config.toml
norm = "layernorm"
mlp_ratio = 4
head_dim = 32
moe_every = 2
patch_size = [6, 6]
momentum = 0.85
nesterov = false
steps = 10500
Rows from block 2, named by matrix and row number. Each number is 128 + 24 x the weight over its row's rms, rounded and kept within 0 to 255. All counts start at 0. Numbers have three digits each. After the name is the row's rms in percent of the matrix's.
# ada: adaLN modulation (shift, scale and gate of each sublayer stacked) (model.blocks.2.ada.weight, 1152x256), inputs 0-127
ada.186 064:137151134135141119087107137110120164151136122144120151097164119137119121161100106075121109133128098124106116104117146118113136103113104106075143106129091117142132166152132079144127116143084121135140128076123108151115107133090166167120069147179164144127099134157130085113105128160144088103114114128134092150141129098155113164120119115128143143147143129116099114138132139150099137163156
ada.187 053:113124109182144123094101123131111157152127112139137123076119119128118091162127144125106132134157130115142087115153150112133168124138184118153127142120096072140227138145126166146128140125112135163127152185125137127126144112165126167142128145184140129117132086180101138110112143148160121157102132126130152143115153116127129124146107118116136121150141106116131133120122134113111135135125
ada.188 098:119121111087110157136122134122130171097139158124114157152103139100153142137148160105103136132110129110143130152125151142119089128140185124068150122128153149130004135122111171087136124154166146120157153081091190143140154128195135113134053137112108113119193151125129159111146143118100135128138129141122163107105133127124132107091136105125112105122139130158150125132137110100126139123112
ada.189 080:137142128155100103151120134131126080136136126110115121148138146134124151127132119111172082111171117154140120137128133142142112173105088133125114148101121117105190094102145128169101151139137108108120112118157090119121132078116107084149154103080119127135136129104140149129072118100129156137090110126127139118135113120145145136135127143106123122097105093130169124156099133135132116096137
ada.190 092:137112110210114163097115128147131176118120131129150127123085147115127107143106148094107158121108142120126114125109146124119125110146186110152123120147134116151084149118097150104142114106140150111120165164110160111133122134172112145120113133132065124132122128136114118134155164146141115135160151138142120163126165135159128121143135124123111159129163141124107152116147114126132132117127
ada.191 056:124124130112095118132124122105111099119137142102146119123111104115123139118145150120153094094141132143134114134128125161160105169116155114056112132101146113097134081104122134121133163145135100130132132103111112096117168037122106070127064109093095124112161112129140156101054119090126127129087111123112130094126111103188138119133128127095124118098104094118186139154104107128104130080107
ada.192 051:139130124060134129107140097121124118152114122135084138085149141107118131121148127132100157131133080125115118146137171111102142126124089105174143106161126143150186109111099114118134101154136156124128153097139129116131110131129144132112159151132044104152112122128091102105129148111132072139138118124100069114130121138106120113110098137137143164145118129106090097142148111119136150142126
ada.193 056:151091135145130140100188155140140121123098134150134145130132084131125132132141131082167148130138093141164170117189129157125091113129150133134119128123183134134136114107138134133109084126136153119098124136161129166149093166053143162131121117123123121147127136113131091135172108105142114144145139117118124129111140117061125108151136131144127133150130156106112117118127131152172144133141
ada.194 095:137126136051151123134123136125130098115126134107093124145110145139111137118118112139142111127071111127133131133089060133135129140106068147084125132121119147111102119139147069163111144128127112135120091128127109087115079129076139122137103111107096131134107154072156120125118095091119149121130137132131114136123103111106138130116101121140133104110120121113121107118141108123127102076121
ada.195 063:110139131091141127120105142131147118122130124147182126132196105153108115149104115133138135124140116137110170079058107170086142121130143121167156129136103142134165138131140110126124108114088118134120133065178134192157109144114140128126145117143109127119108151133134076130128125134123141108118126131127101118139134143142089111130092122160125150136149160126069140145121140161141095150122
ada.196 050:124143126106122088102115142093155084126135138135085129126125115102103093120115128119123122126130160131127136100087081159129056108111116143118147113110116115122135139139088108104111117171165105150149137060150109156096123119122160142130105130143151150115133113130140142163093126113142102143093115123098156133181125129119109117125107118130147134131117146148090114140127092101089097121118
ada.197 059:140116120106120140138130166124159063114125135109151128150129139107146136119061148130139123112132127131136150116091116173113088133118156132124145114121116181125148135139154128148117144161129081119134112070110176128141107087115115158106109092099096130115164169093172122118119081096118140120126123118110117111162117135104126125142154096171125111107115135126121122133126088121128083094108
ada.198 080:105124161138112114122148127108137120125133071128093123121153127122124144080064134141113118122138122160114148082098099167113143102115131149101132126141134155114183093108144094128096140136114120140133124071131129138131114073109118143128117107132128123140133145101168091128090094132137143127075127106099110104119100160138089155153114126115145109118098126108093079116122115095138086104098
ada.199 233:134118125154119158134149142123156155110110115118126118161102123140129115132150122164116180149105138123115152111146111143131113108134060158128149098141156194138111120137126119109142116118116115119163140152121133136145130197122136150128112084144156128155131182082148144147223108104097147128197155154128131151121125161160112113118126109178115135155119175146113143125135120127138126115105
ada.200 047:112131133113124140093110167123140113134103119145153139158152104137132113106091150137135149122144129164139180103089113169117057096148145143140130103142171133142202130124107144130100106113119110127125115053171119179132124157108128152109153098129114126130143147118154158123139114130133116145136143109088135125132149140128124082162140126161122123138136168114109111147138172112137107129115
ada.201 072:109109124059130108111145130139175120132105142156165140122177112136108124129071112149141125135139097143116187113101109142123136094120142132125157146134147132131178164154114124145123115107080119142083097094130097182130119168109153190124148120163125154147117136126155113138167108159118120138149152125108113147114125147149113121162101115164106131139132153111091106109130164094126101163102
ada.202 086:097122124111111125116158149110141095143110125151089130116147115100120100141137128135122113101135130144120148092097098150130113125129080123109135104149164163120157115112136081105116103138105130146127111140131108179133128163129155179116115109076069131153131141122168090111139080160140128120122139121099131106137121137146096097129158127137138108151108183124121097162138165114123083153108
ada.203 056:082122130116132123065129132129127103107124124102129112151123136117097103079113139076125126130164129124141127132119102160140061103117144110148109122105107137097169092107138103102139105116131133141124107067130116134108120099121119136109110136107053161125130086142151095119113116098100129133104147117123062083150143119129129152155131137139135135119147130119179141140122098121107142104129
ada.204 067:107163131065179128114111157137129131130101118139173154117146148134117167131048123138143112133132124145118164110095099154120096157127142113096160139088130143152155129151178085126108138118109129151120134099054143135129124137081127155137094098168133135124142171128148107108127109149124128110147126134120087133129110126155115147126134124148138114130125148135086112097127185126134110140125
ada.205 215:138111124151110139146164137146166125103117140144137120154145117119116124105135112154162178134119158114130168125112116137114075127126085161086132123126169156127084095136130124107139141121124111120152129140118111163147114192131124142110115077134130128178133174059148148149178070116092152142171156146123117140099125158121108120134142107151092121130112157145083081136124110105144127131106
ada.206 054:162115106124119140121173147114126092117110080142122139130106124118145131147117137134139142118124099111154095127149095122098022120125095141175123126141172127135159125139086102123160132113128129127144158169091123078132097172119121133109177105089123132122148112114133136114146126096099128132170152157133092133125129138104110111098138114144113106136121143147115138149128097123174137119112
ada.207 042:053142105092140113143106136118160137134104096131140155141142085118147165132111109166135134137152158159156149095071129140124140122134120107107165122112117122141173115151153126129122128149160103119116082154117107140121129144086125117134143114121080130126136148111149066102127092128133123121151120155090118150072104106145126105132089129103127118115127138114129090129117109120163131154110
ada.208 060:124096130066123118111119121112138171113117061136171117165164117117109106151071129134116135134146124133098169114107098164114083109137087137107161097148135155111111143119147126137135114123098132129144140134132129178119081151124162131122119102225146152119112158085149105130143094124129114106103116131121117163162114147133096141135080109166119138127126138132104128138131119093114104151130