From a checkpoint of a small image flow-matching model.
Model: arch dit, norm layernorm, activation squared_relu, num experts 16, patch size [6, 6], layers 12.
Training: muon at rate 0.0017, 10500 steps, batches of 128.
Data: 194171 training examples, 6.9 epochs.
Rows from block 6 of a small image flow-matching model, named by matrix and row number. Rows with one number belong to one neuron. Each number is 200 + 40 x the weight over its row's rms, rounded and kept within 0 to 999. All counts start at 0.
After each neuron's rows are labels from the 100 images, of 14976 (inputs lightly noised), where the neuron reaches its highest value: "top examples" is what is common among them; "place" is the part of the image that holds the peak. Only what is clearly more common there than usual is listed. The data: microscope photos of single blood and bone marrow cells. In brackets: how many of the 100.
# fc1: MLP up (model.blocks.6.mlp.fc1.weight, 768x192), inputs 144-191
# fc2: MLP down (model.blocks.6.mlp.fc2.weight, 192x768, transposed), outputs 144-191

fc1.543,150,262,192,264,170,231,214,278,264,138,190,172,202,145,203,240,254,144,197,219,153,292,205,237,161,204,179,245,223,241,210,306,228,137,225,188,213,103,213,239,188,129,206,205,198,175,164,193
fc2.543,205,173,192,213,176,219,198,220,195,243,151,233,219,170,189,157,287,210,168,182,191,233,244,188,180,192,190,223,215,212,282,82,247,65,230,199,261,172,227,231,209,249,220,215,199,250,208,185
top examples: cell type: segmented neutrophil (55); smear: peripheral blood (37)
place: top centre (27)

fc1.186,178,216,180,142,202,188,155,232,150,192,177,213,139,159,150,185,206,296,113,161,191,201,186,204,192,174,208,263,184,217,134,254,212,147,242,230,224,265,145,247,141,227,174,194,119,220,203,158
fc2.186,233,131,261,201,191,190,206,194,137,181,194,200,260,159,216,206,220,205,135,199,221,198,188,262,179,196,176,283,222,172,189,171,235,134,215,249,214,181,166,211,210,210,226,280,234,176,222,145
top examples: smear: peripheral blood (84)
place: bottom centre (45)

fc1.129,187,184,223,196,215,184,193,222,206,255,206,210,150,211,249,202,184,233,92,228,232,184,226,255,283,190,61,188,267,94,141,109,176,215,233,165,214,194,189,244,166,400,184,240,205,170,214,195
fc2.129,169,207,187,187,236,224,258,217,187,171,249,231,198,222,197,179,182,238,188,95,234,241,148,204,172,200,190,223,227,263,219,166,172,190,200,216,207,188,142,240,218,49,250,167,333,260,177,189
top examples: cell type: segmented neutrophil (47)
place: centre (41)

fc1.360,210,218,261,206,163,227,198,224,296,185,147,172,191,233,183,143,198,247,280,153,196,192,118,155,182,222,131,233,234,237,223,187,130,216,184,197,235,175,185,195,171,188,158,223,210,171,152,278
fc2.360,154,180,179,180,285,183,206,201,150,220,135,212,241,137,176,152,179,203,241,235,219,264,141,247,276,163,123,216,192,228,163,151,243,274,213,126,254,232,109,274,145,221,258,115,231,218,231,182
top examples: smear: peripheral blood (94); cell type: myeloblast (34)
place: top centre (46)

fc1.233,183,260,240,231,204,223,174,197,236,201,246,211,202,215,199,180,134,285,220,156,162,201,228,212,254,207,162,224,188,267,255,172,218,158,152,126,229,161,134,175,198,215,239,189,204,181,103,180
fc2.233,195,210,175,217,268,167,288,208,195,228,232,208,307,203,204,203,184,216,153,220,226,207,249,186,194,227,257,184,190,294,171,167,186,139,244,182,217,190,158,152,209,203,249,207,189,185,210,335
top examples: cell type: erythroblast (39)
place: top centre (58)

fc1.559,269,194,218,131,239,168,241,190,216,165,222,195,198,203,164,162,142,161,210,197,259,244,224,145,129,241,207,159,278,176,177,249,172,242,186,245,157,282,242,289,249,149,244,282,134,230,221,209
fc2.559,120,193,205,184,241,146,189,215,273,203,243,192,214,169,156,176,154,238,194,199,206,185,182,184,262,179,261,223,248,156,200,200,205,238,228,200,193,259,218,171,185,240,205,170,222,192,199,212
top examples: smear: peripheral blood (79)
place: middle right (30)

fc1.520,197,230,283,183,217,195,173,271,164,247,218,273,183,171,245,208,176,221,274,227,215,183,240,176,199,293,130,266,218,222,221,192,223,205,183,264,195,181,170,227,196,184,271,254,241,174,216,157
fc2.520,209,198,169,132,183,270,313,192,192,218,201,220,185,193,172,253,270,163,271,181,170,129,256,205,196,156,198,118,171,245,193,160,219,187,155,194,203,257,204,239,121,229,214,179,200,271,285,177
top examples: cell type: lymphocyte (36)
place: bottom centre (41)

fc1.266,205,292,204,168,134,241,186,213,244,198,258,166,207,182,251,176,188,244,169,72,229,208,181,179,220,158,161,216,162,240,250,232,139,145,182,145,184,197,188,207,159,219,140,263,141,162,217,214
fc2.266,173,193,187,149,213,204,166,268,215,183,204,159,177,230,202,181,254,176,176,186,185,217,144,137,195,248,152,235,221,263,159,234,175,187,178,225,233,168,192,231,171,206,272,232,165,179,113,201
top examples: cell type: segmented neutrophil (52)
place: bottom centre (32)

fc1.160,175,181,236,264,205,259,176,142,204,257,195,253,258,137,232,225,177,162,245,248,184,178,215,219,132,146,170,169,214,221,195,145,231,186,159,177,209,228,121,208,227,209,228,189,243,202,238,180
fc2.160,255,197,154,256,246,197,258,100,234,255,130,195,283,246,235,210,298,182,239,213,210,189,196,249,237,192,205,234,146,217,263,222,166,171,166,204,360,197,110,216,275,214,240,254,190,123,244,262
top examples: cell type: segmented neutrophil (42)
place: middle right (31)

fc1.349,277,187,183,186,174,191,175,178,175,264,207,167,190,219,172,185,119,189,129,255,130,146,192,211,183,205,230,216,162,210,223,138,279,192,148,201,105,134,167,225,199,205,155,271,220,138,222,145
fc2.349,196,223,180,177,173,140,158,207,255,263,198,186,196,213,235,149,229,293,174,146,187,203,206,134,174,208,219,179,217,235,237,220,205,276,190,131,214,169,165,147,155,151,250,169,184,255,130,249
top examples: cell type: segmented neutrophil (58); smear: peripheral blood (55)
place: centre (43)

fc1.165,112,241,172,274,193,164,203,149,182,171,234,206,221,211,205,247,252,124,237,183,190,237,206,185,192,201,210,152,253,183,215,205,222,153,223,196,239,144,182,186,237,144,120,191,165,210,226,183
fc2.165,190,206,142,229,198,200,182,190,81,269,217,178,195,211,203,158,250,214,240,218,144,99,173,206,177,225,207,161,239,205,222,235,253,135,204,164,237,253,202,211,239,188,163,155,189,221,187,185
top examples: cell type: segmented neutrophil (41)
place: bottom centre (29)

fc1.767,257,166,227,217,189,225,243,147,159,178,138,207,112,162,188,229,286,137,240,206,196,257,159,234,236,207,180,251,189,237,125,172,185,253,201,254,197,290,282,189,232,281,189,139,206,215,198,168
fc2.767,249,161,178,117,201,204,184,239,204,185,238,182,221,215,209,213,172,255,231,196,210,217,164,143,151,180,217,183,226,279,259,194,212,147,166,188,192,168,225,221,183,161,104,217,115,225,137,243
top examples: cell type: erythroblast (37)
place: middle right (33)

fc1.309,216,139,165,230,166,202,197,166,209,172,250,225,249,219,203,290,212,222,203,191,244,145,170,193,234,202,173,183,268,277,186,197,263,196,177,203,190,227,140,287,211,255,196,210,312,212,185,170
fc2.309,102,205,154,156,217,293,184,263,265,195,147,256,147,184,207,217,196,161,169,89,135,151,166,207,185,245,234,190,234,229,263,144,192,229,165,220,221,228,266,205,285,124,146,199,182,181,138,219
top examples: cell type: lymphocyte (40)
place: bottom centre (66)

fc1.84,264,254,187,224,224,220,197,220,203,223,266,244,207,194,182,234,222,247,250,198,247,229,143,222,142,214,213,261,152,189,257,239,164,193,210,195,187,211,178,166,202,162,114,147,171,194,154,216
fc2.84,152,174,237,184,201,222,203,190,170,187,280,239,173,201,213,186,162,154,272,222,223,185,175,286,112,179,216,171,151,237,204,148,156,208,192,233,200,238,224,188,185,184,179,222,205,157,284,166
top examples: smear: peripheral blood (68)
place: middle right (44)

fc1.28,208,197,217,221,246,219,213,204,221,229,206,221,208,188,232,131,129,178,173,274,178,206,204,144,194,221,166,189,213,244,189,181,173,163,170,203,159,170,209,84,226,317,218,257,191,178,161,151
fc2.28,265,156,150,177,323,127,242,204,194,242,196,184,213,206,193,207,201,142,166,178,193,167,147,224,218,191,199,142,159,236,183,239,174,155,177,217,200,209,136,259,217,272,300,164,249,219,252,199
top examples: cell type: erythroblast (58)
place: centre (55)

fc1.409,165,212,231,230,242,130,218,188,191,240,238,225,244,166,174,193,171,219,268,206,293,216,182,168,269,198,207,183,211,145,244,193,227,305,144,281,186,207,228,147,190,217,174,149,166,283,203,196
fc2.409,154,180,277,201,249,150,151,175,134,196,169,187,168,136,243,196,164,187,210,216,194,177,227,286,287,194,199,189,169,179,142,133,162,205,255,206,172,248,197,207,256,163,198,186,282,162,260,201
top examples: cell type: lymphocyte (36)
place: centre (39)

fc1.393,204,255,215,137,133,180,191,212,205,153,156,91,118,269,113,196,220,175,168,193,192,189,208,181,166,225,209,203,164,156,174,163,178,239,167,221,242,157,221,174,177,216,169,168,232,162,214,198
fc2.393,139,170,222,158,212,190,204,226,194,340,167,204,214,314,128,208,189,239,217,206,201,248,229,252,247,193,168,161,190,183,199,217,183,214,171,255,237,225,176,216,205,235,231,179,215,183,205,160
top examples: smear: peripheral blood (96); cell type: segmented neutrophil (83)
place: centre (48); middle right (25)

fc1.756,300,245,212,167,242,178,182,233,179,274,110,214,144,187,193,178,217,231,207,176,157,223,165,138,208,246,180,213,216,182,244,204,117,245,138,228,196,240,176,145,214,133,199,237,191,65,204,180
fc2.756,134,275,203,177,174,215,230,174,149,166,204,169,261,177,139,207,255,218,246,203,215,126,226,158,186,260,218,150,180,244,149,142,240,216,210,161,165,187,159,216,186,219,247,207,196,210,151,219
top examples: smear: peripheral blood (59); cell type: segmented neutrophil (53)
place: middle left (29)

fc1.597,243,190,192,240,187,217,226,199,303,245,208,148,218,128,124,232,269,188,168,236,137,260,201,244,211,235,206,192,218,168,234,275,191,183,227,253,144,154,202,191,208,182,157,210,180,195,203,161
fc2.597,158,234,150,237,226,233,159,242,153,164,153,186,141,168,178,203,284,187,190,163,200,142,171,156,223,234,210,205,202,174,108,197,233,296,181,189,204,217,246,214,204,170,172,178,207,175,230,202
top examples: cell type: segmented neutrophil (43)
place: top centre (28)

fc1.257,144,160,210,266,267,159,198,178,219,188,246,211,148,259,211,218,145,104,151,139,174,256,238,156,224,185,178,144,221,237,256,177,223,180,202,247,224,210,204,224,199,201,168,249,231,215,136,229
fc2.257,168,205,217,203,217,255,258,193,118,194,206,205,212,226,216,124,168,188,161,260,259,237,267,199,106,185,213,284,280,227,211,159,289,217,258,212,224,228,166,276,239,170,232,155,167,118,230,219
top examples: cell type: erythroblast (35)
place: centre (28)

fc1.494,112,256,235,140,237,215,248,156,204,251,163,266,294,119,205,262,205,157,206,213,245,243,194,194,222,172,224,183,218,167,180,202,209,144,158,204,145,141,186,156,195,171,207,112,180,138,251,162
fc2.494,226,204,180,141,187,170,213,213,240,190,182,160,195,141,198,265,205,158,198,235,99,213,177,192,227,224,242,286,215,193,170,216,247,193,237,195,131,178,165,246,191,211,224,325,256,231,114,261
top examples: cell type: lymphocyte (42)
place: middle right (68)

fc1.295,205,156,153,166,192,201,201,137,142,129,147,268,206,167,154,252,234,187,274,247,147,130,214,238,180,129,189,147,116,154,192,215,151,196,259,157,184,221,111,250,281,153,214,140,227,290,215,179
fc2.295,204,146,126,176,207,194,162,214,209,238,137,181,204,176,242,222,231,239,270,210,207,174,219,202,176,245,205,229,92,141,241,148,147,195,176,109,208,240,163,125,273,266,168,295,210,257,182,208
top examples: cell type: segmented neutrophil (61); smear: peripheral blood (47)
place: centre (34)

fc1.163,172,294,242,224,180,216,215,181,189,221,223,195,175,197,202,144,178,252,170,203,242,220,239,237,191,181,213,110,147,166,206,157,247,250,220,218,181,187,243,174,160,184,197,234,210,218,219,178
fc2.163,225,245,197,66,176,193,210,209,160,80,208,197,178,223,235,208,218,237,229,150,209,209,215,152,174,188,211,139,222,199,168,191,199,181,155,206,195,262,242,222,236,227,243,222,172,203,144,192
top examples: cell type: segmented neutrophil (62); smear: peripheral blood (60)
place: centre (36)

fc1.384,212,86,161,224,271,214,221,228,162,182,162,191,176,191,229,218,118,145,174,179,214,149,158,157,172,179,178,218,252,268,169,220,178,167,218,181,211,183,226,217,205,202,270,208,157,178,197,142
fc2.384,131,298,139,181,159,192,220,202,187,192,155,227,218,206,155,194,241,119,165,258,209,193,231,196,161,203,204,219,193,206,313,189,226,179,203,193,211,171,158,193,216,190,193,113,295,229,191,205
top examples: cell type: erythroblast (42)
place: centre (31)

fc1.329,211,196,227,198,195,217,215,160,177,222,216,236,147,164,199,218,211,178,194,192,210,218,256,200,203,223,16,185,207,207,174,158,229,235,236,257,188,162,209,260,168,380,227,258,137,185,214,230
fc2.329,180,209,184,148,259,239,250,136,157,186,254,278,251,222,180,189,176,180,169,110,214,191,209,194,195,181,200,207,178,275,210,133,233,188,168,160,188,199,152,228,170,52,221,136,283,255,176,201
top examples: cell type: segmented neutrophil (47)
place: middle left (27)

fc1.680,214,227,214,262,229,165,211,264,198,146,201,239,229,134,142,248,171,176,218,186,133,258,180,190,205,276,183,193,160,163,229,229,181,134,184,223,180,187,119,199,203,180,156,176,206,141,206,217
fc2.680,201,179,260,251,236,145,188,226,207,192,227,180,176,182,196,255,166,182,167,157,232,187,216,241,181,177,211,129,235,187,186,178,105,127,188,241,214,195,218,239,223,157,195,253,198,165,239,241
top examples: smear: peripheral blood (55)
place: centre (28)

fc1.305,209,241,197,182,165,220,138,237,228,187,161,237,198,154,177,163,193,144,139,128,167,192,225,214,256,134,202,219,202,212,161,203,217,187,207,211,173,216,209,193,165,201,152,200,135,222,185,179
fc2.305,182,230,190,253,214,193,200,276,201,178,221,74,208,255,169,259,147,188,144,286,186,261,233,144,169,181,225,245,298,214,193,191,127,190,254,197,183,214,199,206,164,228,238,216,226,239,173,272
top examples: smear: peripheral blood (46)
place: bottom centre (37)

fc1.146,168,239,187,275,184,199,224,245,228,200,255,207,215,190,140,187,174,188,212,186,247,226,157,206,233,147,180,262,195,183,282,124,135,190,155,275,206,135,271,213,156,209,185,140,193,185,212,239
fc2.146,193,166,167,232,208,237,177,182,158,178,213,226,189,185,148,172,196,151,179,240,242,239,159,184,200,180,201,189,207,169,157,245,203,204,265,231,251,89,182,205,177,205,186,210,236,218,169,181
top examples: cell type: lymphocyte (35)
place: middle left (51)

fc1.264,173,213,176,166,164,165,175,198,229,200,147,210,180,204,144,149,173,181,201,274,189,157,133,181,131,257,160,226,188,146,226,223,250,208,232,190,126,249,148,124,179,147,190,171,155,187,181,161
fc2.264,182,152,200,187,236,213,179,213,163,173,251,228,224,179,183,194,166,231,269,191,256,229,128,168,252,191,215,186,235,200,177,170,224,232,167,177,203,200,154,226,274,203,156,202,184,202,229,240
top examples: smear: peripheral blood (99); cell type: platelet (26)
place: centre (51)

fc1.727,180,242,169,169,193,204,208,190,226,243,231,143,222,197,134,178,136,176,153,162,211,302,247,233,190,198,197,195,225,168,187,184,253,189,203,218,251,201,108,237,244,192,308,225,248,258,214,200
fc2.727,167,189,209,288,198,250,195,270,244,224,181,176,198,189,260,181,245,176,207,232,249,269,249,292,185,169,188,273,212,173,207,190,223,180,200,173,149,193,129,133,167,216,171,200,182,238,194,184
top examples: cell type: segmented neutrophil (49); smear: peripheral blood (36)
place: centre (28)

fc1.205,242,166,200,155,188,194,155,237,202,215,146,276,193,215,254,196,164,215,148,247,211,182,172,221,125,123,221,262,142,199,203,146,228,173,124,157,173,218,139,228,248,224,162,205,217,207,208,225
fc2.205,189,246,198,188,200,219,222,190,262,229,206,204,170,278,230,209,212,268,256,158,207,178,214,128,203,200,212,201,103,219,221,155,316,272,286,179,265,261,192,215,216,222,236,159,226,205,193,196
top examples: smear: peripheral blood (59)
place: centre (52)

fc1.405,203,233,276,185,175,279,193,152,225,195,194,223,252,188,228,216,218,117,165,159,178,272,235,242,256,164,194,224,197,260,191,181,129,247,222,154,179,239,233,206,318,216,153,240,212,251,245,271
fc2.405,195,198,190,147,148,220,250,139,203,232,192,197,188,267,146,216,203,100,170,200,234,203,299,257,198,232,213,252,164,212,225,184,184,236,159,128,171,237,199,192,289,143,188,231,226,212,223,210
top examples: cell type: erythroblast (39)
place: centre (43)

fc1.291,172,260,239,211,230,119,208,211,172,155,207,199,243,196,200,155,248,219,195,150,136,188,223,271,198,176,185,193,186,191,186,237,172,169,249,213,210,111,137,198,174,194,154,209,136,103,202,268
fc2.291,154,197,223,193,170,157,194,223,201,196,128,139,127,196,166,162,242,153,173,234,194,245,194,119,202,243,195,168,183,210,207,167,198,195,147,191,232,238,247,132,220,167,180,157,187,281,190,228
top examples: cell type: segmented neutrophil (46); smear: peripheral blood (37)
place: bottom centre (31)

fc1.464,177,259,165,174,176,177,209,169,206,150,225,172,209,203,159,268,280,170,214,196,144,249,205,289,208,147,225,164,228,175,195,237,203,201,228,184,237,135,221,186,136,132,137,174,184,195,248,163
fc2.464,270,119,169,237,230,156,229,176,297,186,228,217,242,176,180,253,244,182,223,195,241,142,160,218,218,200,233,236,221,199,154,168,162,251,217,224,220,146,204,226,161,210,269,267,227,185,171,212
top examples: cell type: segmented neutrophil (90); smear: peripheral blood (88)
place: centre (66)

fc1.432,276,153,237,199,213,224,203,170,250,209,180,173,213,162,215,153,263,250,149,235,191,161,211,129,200,244,214,185,156,183,235,248,140,213,148,230,153,239,208,146,248,203,275,178,181,174,198,162
fc2.432,160,174,220,248,200,195,183,169,179,201,286,158,153,211,238,237,298,167,128,213,243,233,202,240,232,184,173,225,173,196,181,135,211,212,206,206,177,242,250,214,284,170,137,208,237,239,209,225
top examples: smear: peripheral blood (42)
place: top centre (63)

fc1.410,220,135,178,227,187,156,238,173,216,197,207,292,249,161,141,178,159,193,196,210,225,195,215,160,179,210,180,142,174,176,263,214,220,260,173,203,174,256,208,199,210,216,219,245,165,239,245,186
fc2.410,208,249,165,203,304,187,269,186,168,205,244,184,186,160,260,261,201,161,255,156,135,202,199,298,152,215,206,137,134,174,89,236,161,163,208,232,179,191,253,323,199,181,211,226,260,196,248,243
top examples: cell type: lymphocyte (42)
place: centre (65)

fc1.197,205,256,268,163,272,216,186,240,205,134,142,196,236,163,112,248,205,204,187,231,145,95,217,183,178,131,226,126,196,137,136,189,141,227,217,195,174,225,203,212,306,165,243,225,193,194,214,163
fc2.197,221,215,217,241,112,192,153,232,236,215,73,244,184,200,206,206,155,164,250,130,233,232,200,200,245,249,203,200,181,105,180,264,179,185,199,221,186,257,199,170,215,262,168,235,203,225,160,233
top examples: smear: peripheral blood (78); cell type: segmented neutrophil (75)
place: centre (52)

fc1.368,203,167,173,214,262,199,113,189,162,152,165,235,197,269,205,217,162,180,195,236,200,151,168,233,242,254,220,124,227,182,194,230,169,149,243,150,247,138,203,193,243,313,193,224,236,117,188,163
fc2.368,236,239,216,273,58,118,170,222,285,208,148,195,205,199,235,178,211,210,215,254,221,195,118,247,204,249,181,214,160,110,131,247,146,203,218,196,161,219,215,193,189,173,156,239,235,157,205,177
top examples: cell type: erythroblast (32)
place: centre (50)

fc1.412,127,194,176,193,220,276,151,264,214,168,189,162,145,276,236,199,117,150,196,246,204,141,139,133,120,243,245,253,186,166,194,151,226,165,234,161,259,230,197,132,167,282,212,194,297,186,176,218
fc2.412,158,157,201,221,278,136,204,217,237,208,193,189,195,197,157,166,245,172,148,176,281,182,194,171,238,247,224,227,184,165,234,205,251,162,212,226,178,157,104,195,272,249,213,255,151,225,131,192
top examples: cell type: erythroblast (47)
place: centre (38)

fc1.235,257,192,187,194,150,201,185,177,146,175,151,207,185,227,161,252,260,144,197,233,114,164,198,156,150,212,196,157,253,218,176,213,222,156,280,153,164,199,192,191,238,226,218,221,159,210,241,251
fc2.235,237,213,231,232,186,189,181,268,254,143,202,223,168,282,197,123,155,158,184,217,229,181,172,158,222,220,176,229,226,235,198,125,175,140,177,193,209,175,163,175,245,192,164,162,228,207,177,244
top examples: smear: peripheral blood (99); cell type: segmented neutrophil (87)
place: centre (66)

fc1.571,243,217,249,233,106,286,209,199,135,188,196,193,255,197,225,237,185,193,211,274,193,186,208,203,145,147,209,282,205,246,148,151,234,150,216,256,195,268,174,297,272,218,208,205,240,221,247,228
fc2.571,138,256,154,156,281,134,213,266,226,195,232,208,250,155,211,172,220,150,187,125,189,189,140,250,174,190,98,242,207,241,245,167,189,224,205,287,195,195,175,186,176,185,242,231,188,215,163,253
top examples: cell type: artefact (32)
place: centre (31)

fc1.304,299,200,234,151,218,251,177,203,125,234,170,216,224,92,175,189,202,191,180,208,203,75,198,148,164,251,180,176,159,163,216,219,197,230,183,221,192,207,220,131,225,183,227,207,176,128,214,171
fc2.304,267,168,169,156,220,234,176,299,169,140,241,293,226,197,181,207,215,208,246,217,178,189,238,144,127,283,274,195,211,155,163,207,192,211,211,191,175,272,190,211,87,140,249,230,200,160,168,166
top examples: smear: peripheral blood (77); cell type: segmented neutrophil (65)
place: centre (56)

fc1.542,213,236,204,137,274,196,114,145,193,175,229,253,233,213,213,224,147,215,178,206,143,194,207,251,295,156,242,198,173,187,166,191,178,142,195,165,183,182,174,235,254,213,179,217,220,193,250,196
fc2.542,172,207,121,202,247,233,277,110,219,233,234,177,186,224,152,200,201,195,166,142,195,203,212,183,88,191,212,256,177,164,245,207,208,234,194,159,186,164,151,199,239,209,211,130,180,195,147,191
top examples: cell type: lymphocyte (44)
place: bottom centre (84)

fc1.215,198,103,243,138,172,212,178,178,198,188,240,207,225,269,152,132,134,179,194,254,202,204,181,189,211,197,159,206,167,197,191,206,214,189,198,178,206,284,282,209,296,252,132,245,126,220,147,234
fc2.215,258,161,252,223,241,192,241,209,220,186,143,175,212,166,186,215,202,160,277,155,139,212,149,216,206,167,217,185,197,246,247,203,134,232,163,167,213,158,244,160,254,313,185,170,255,189,233,220
top examples: cell type: lymphocyte (42)
place: centre (68)

fc1.319,201,237,257,230,270,177,94,147,184,237,241,259,214,235,215,252,249,229,184,172,203,237,194,255,261,200,205,230,207,183,234,197,227,238,193,229,176,207,211,220,197,220,190,189,189,245,244,197
fc2.319,190,277,266,245,143,149,240,173,230,304,156,222,234,173,162,252,239,191,131,246,208,201,173,243,193,221,193,180,152,186,219,254,212,217,193,227,163,167,183,194,219,165,235,199,226,204,179,174
top examples: cell type: artefact (37)
place: bottom centre (54)

fc1.602,170,141,192,250,175,210,201,119,209,180,228,191,211,184,123,257,221,148,226,242,170,208,260,200,169,173,206,162,170,158,218,252,121,199,207,233,184,146,208,221,196,204,161,211,169,192,197,206
fc2.602,223,221,210,124,202,174,227,156,218,162,229,164,177,175,133,190,144,196,159,199,263,196,170,210,191,208,183,227,147,198,246,208,214,261,206,236,183,304,202,150,209,197,238,227,178,249,275,223
top examples: cell type: segmented neutrophil (42); smear: peripheral blood (38)
place: centre (26)

fc1.575,188,191,152,237,198,226,227,159,189,185,104,186,265,186,184,149,255,198,171,220,159,117,209,210,249,121,203,222,272,191,153,248,297,182,177,177,201,181,277,199,135,181,175,161,133,216,208,166
fc2.575,233,229,152,179,166,235,166,197,238,181,182,222,211,228,164,181,198,209,213,223,166,181,247,173,214,164,197,150,256,173,265,230,189,180,156,222,210,270,250,223,150,241,200,243,191,264,241,203
top examples: cell type: segmented neutrophil (60); smear: peripheral blood (57)
place: centre (29)

fc1.183,171,177,203,125,174,194,181,123,214,197,170,173,256,186,197,168,208,162,164,221,154,143,195,226,179,192,198,224,202,223,190,163,210,247,204,177,134,179,210,154,207,252,224,230,254,198,250,144
fc2.183,220,272,189,194,182,205,190,227,177,150,193,230,160,195,189,252,237,202,141,226,152,229,180,256,242,209,230,172,161,242,175,274,142,230,240,179,141,160,196,257,208,149,150,261,188,210,183,180
top examples: smear: peripheral blood (91); cell type: segmented neutrophil (49)
place: centre (61)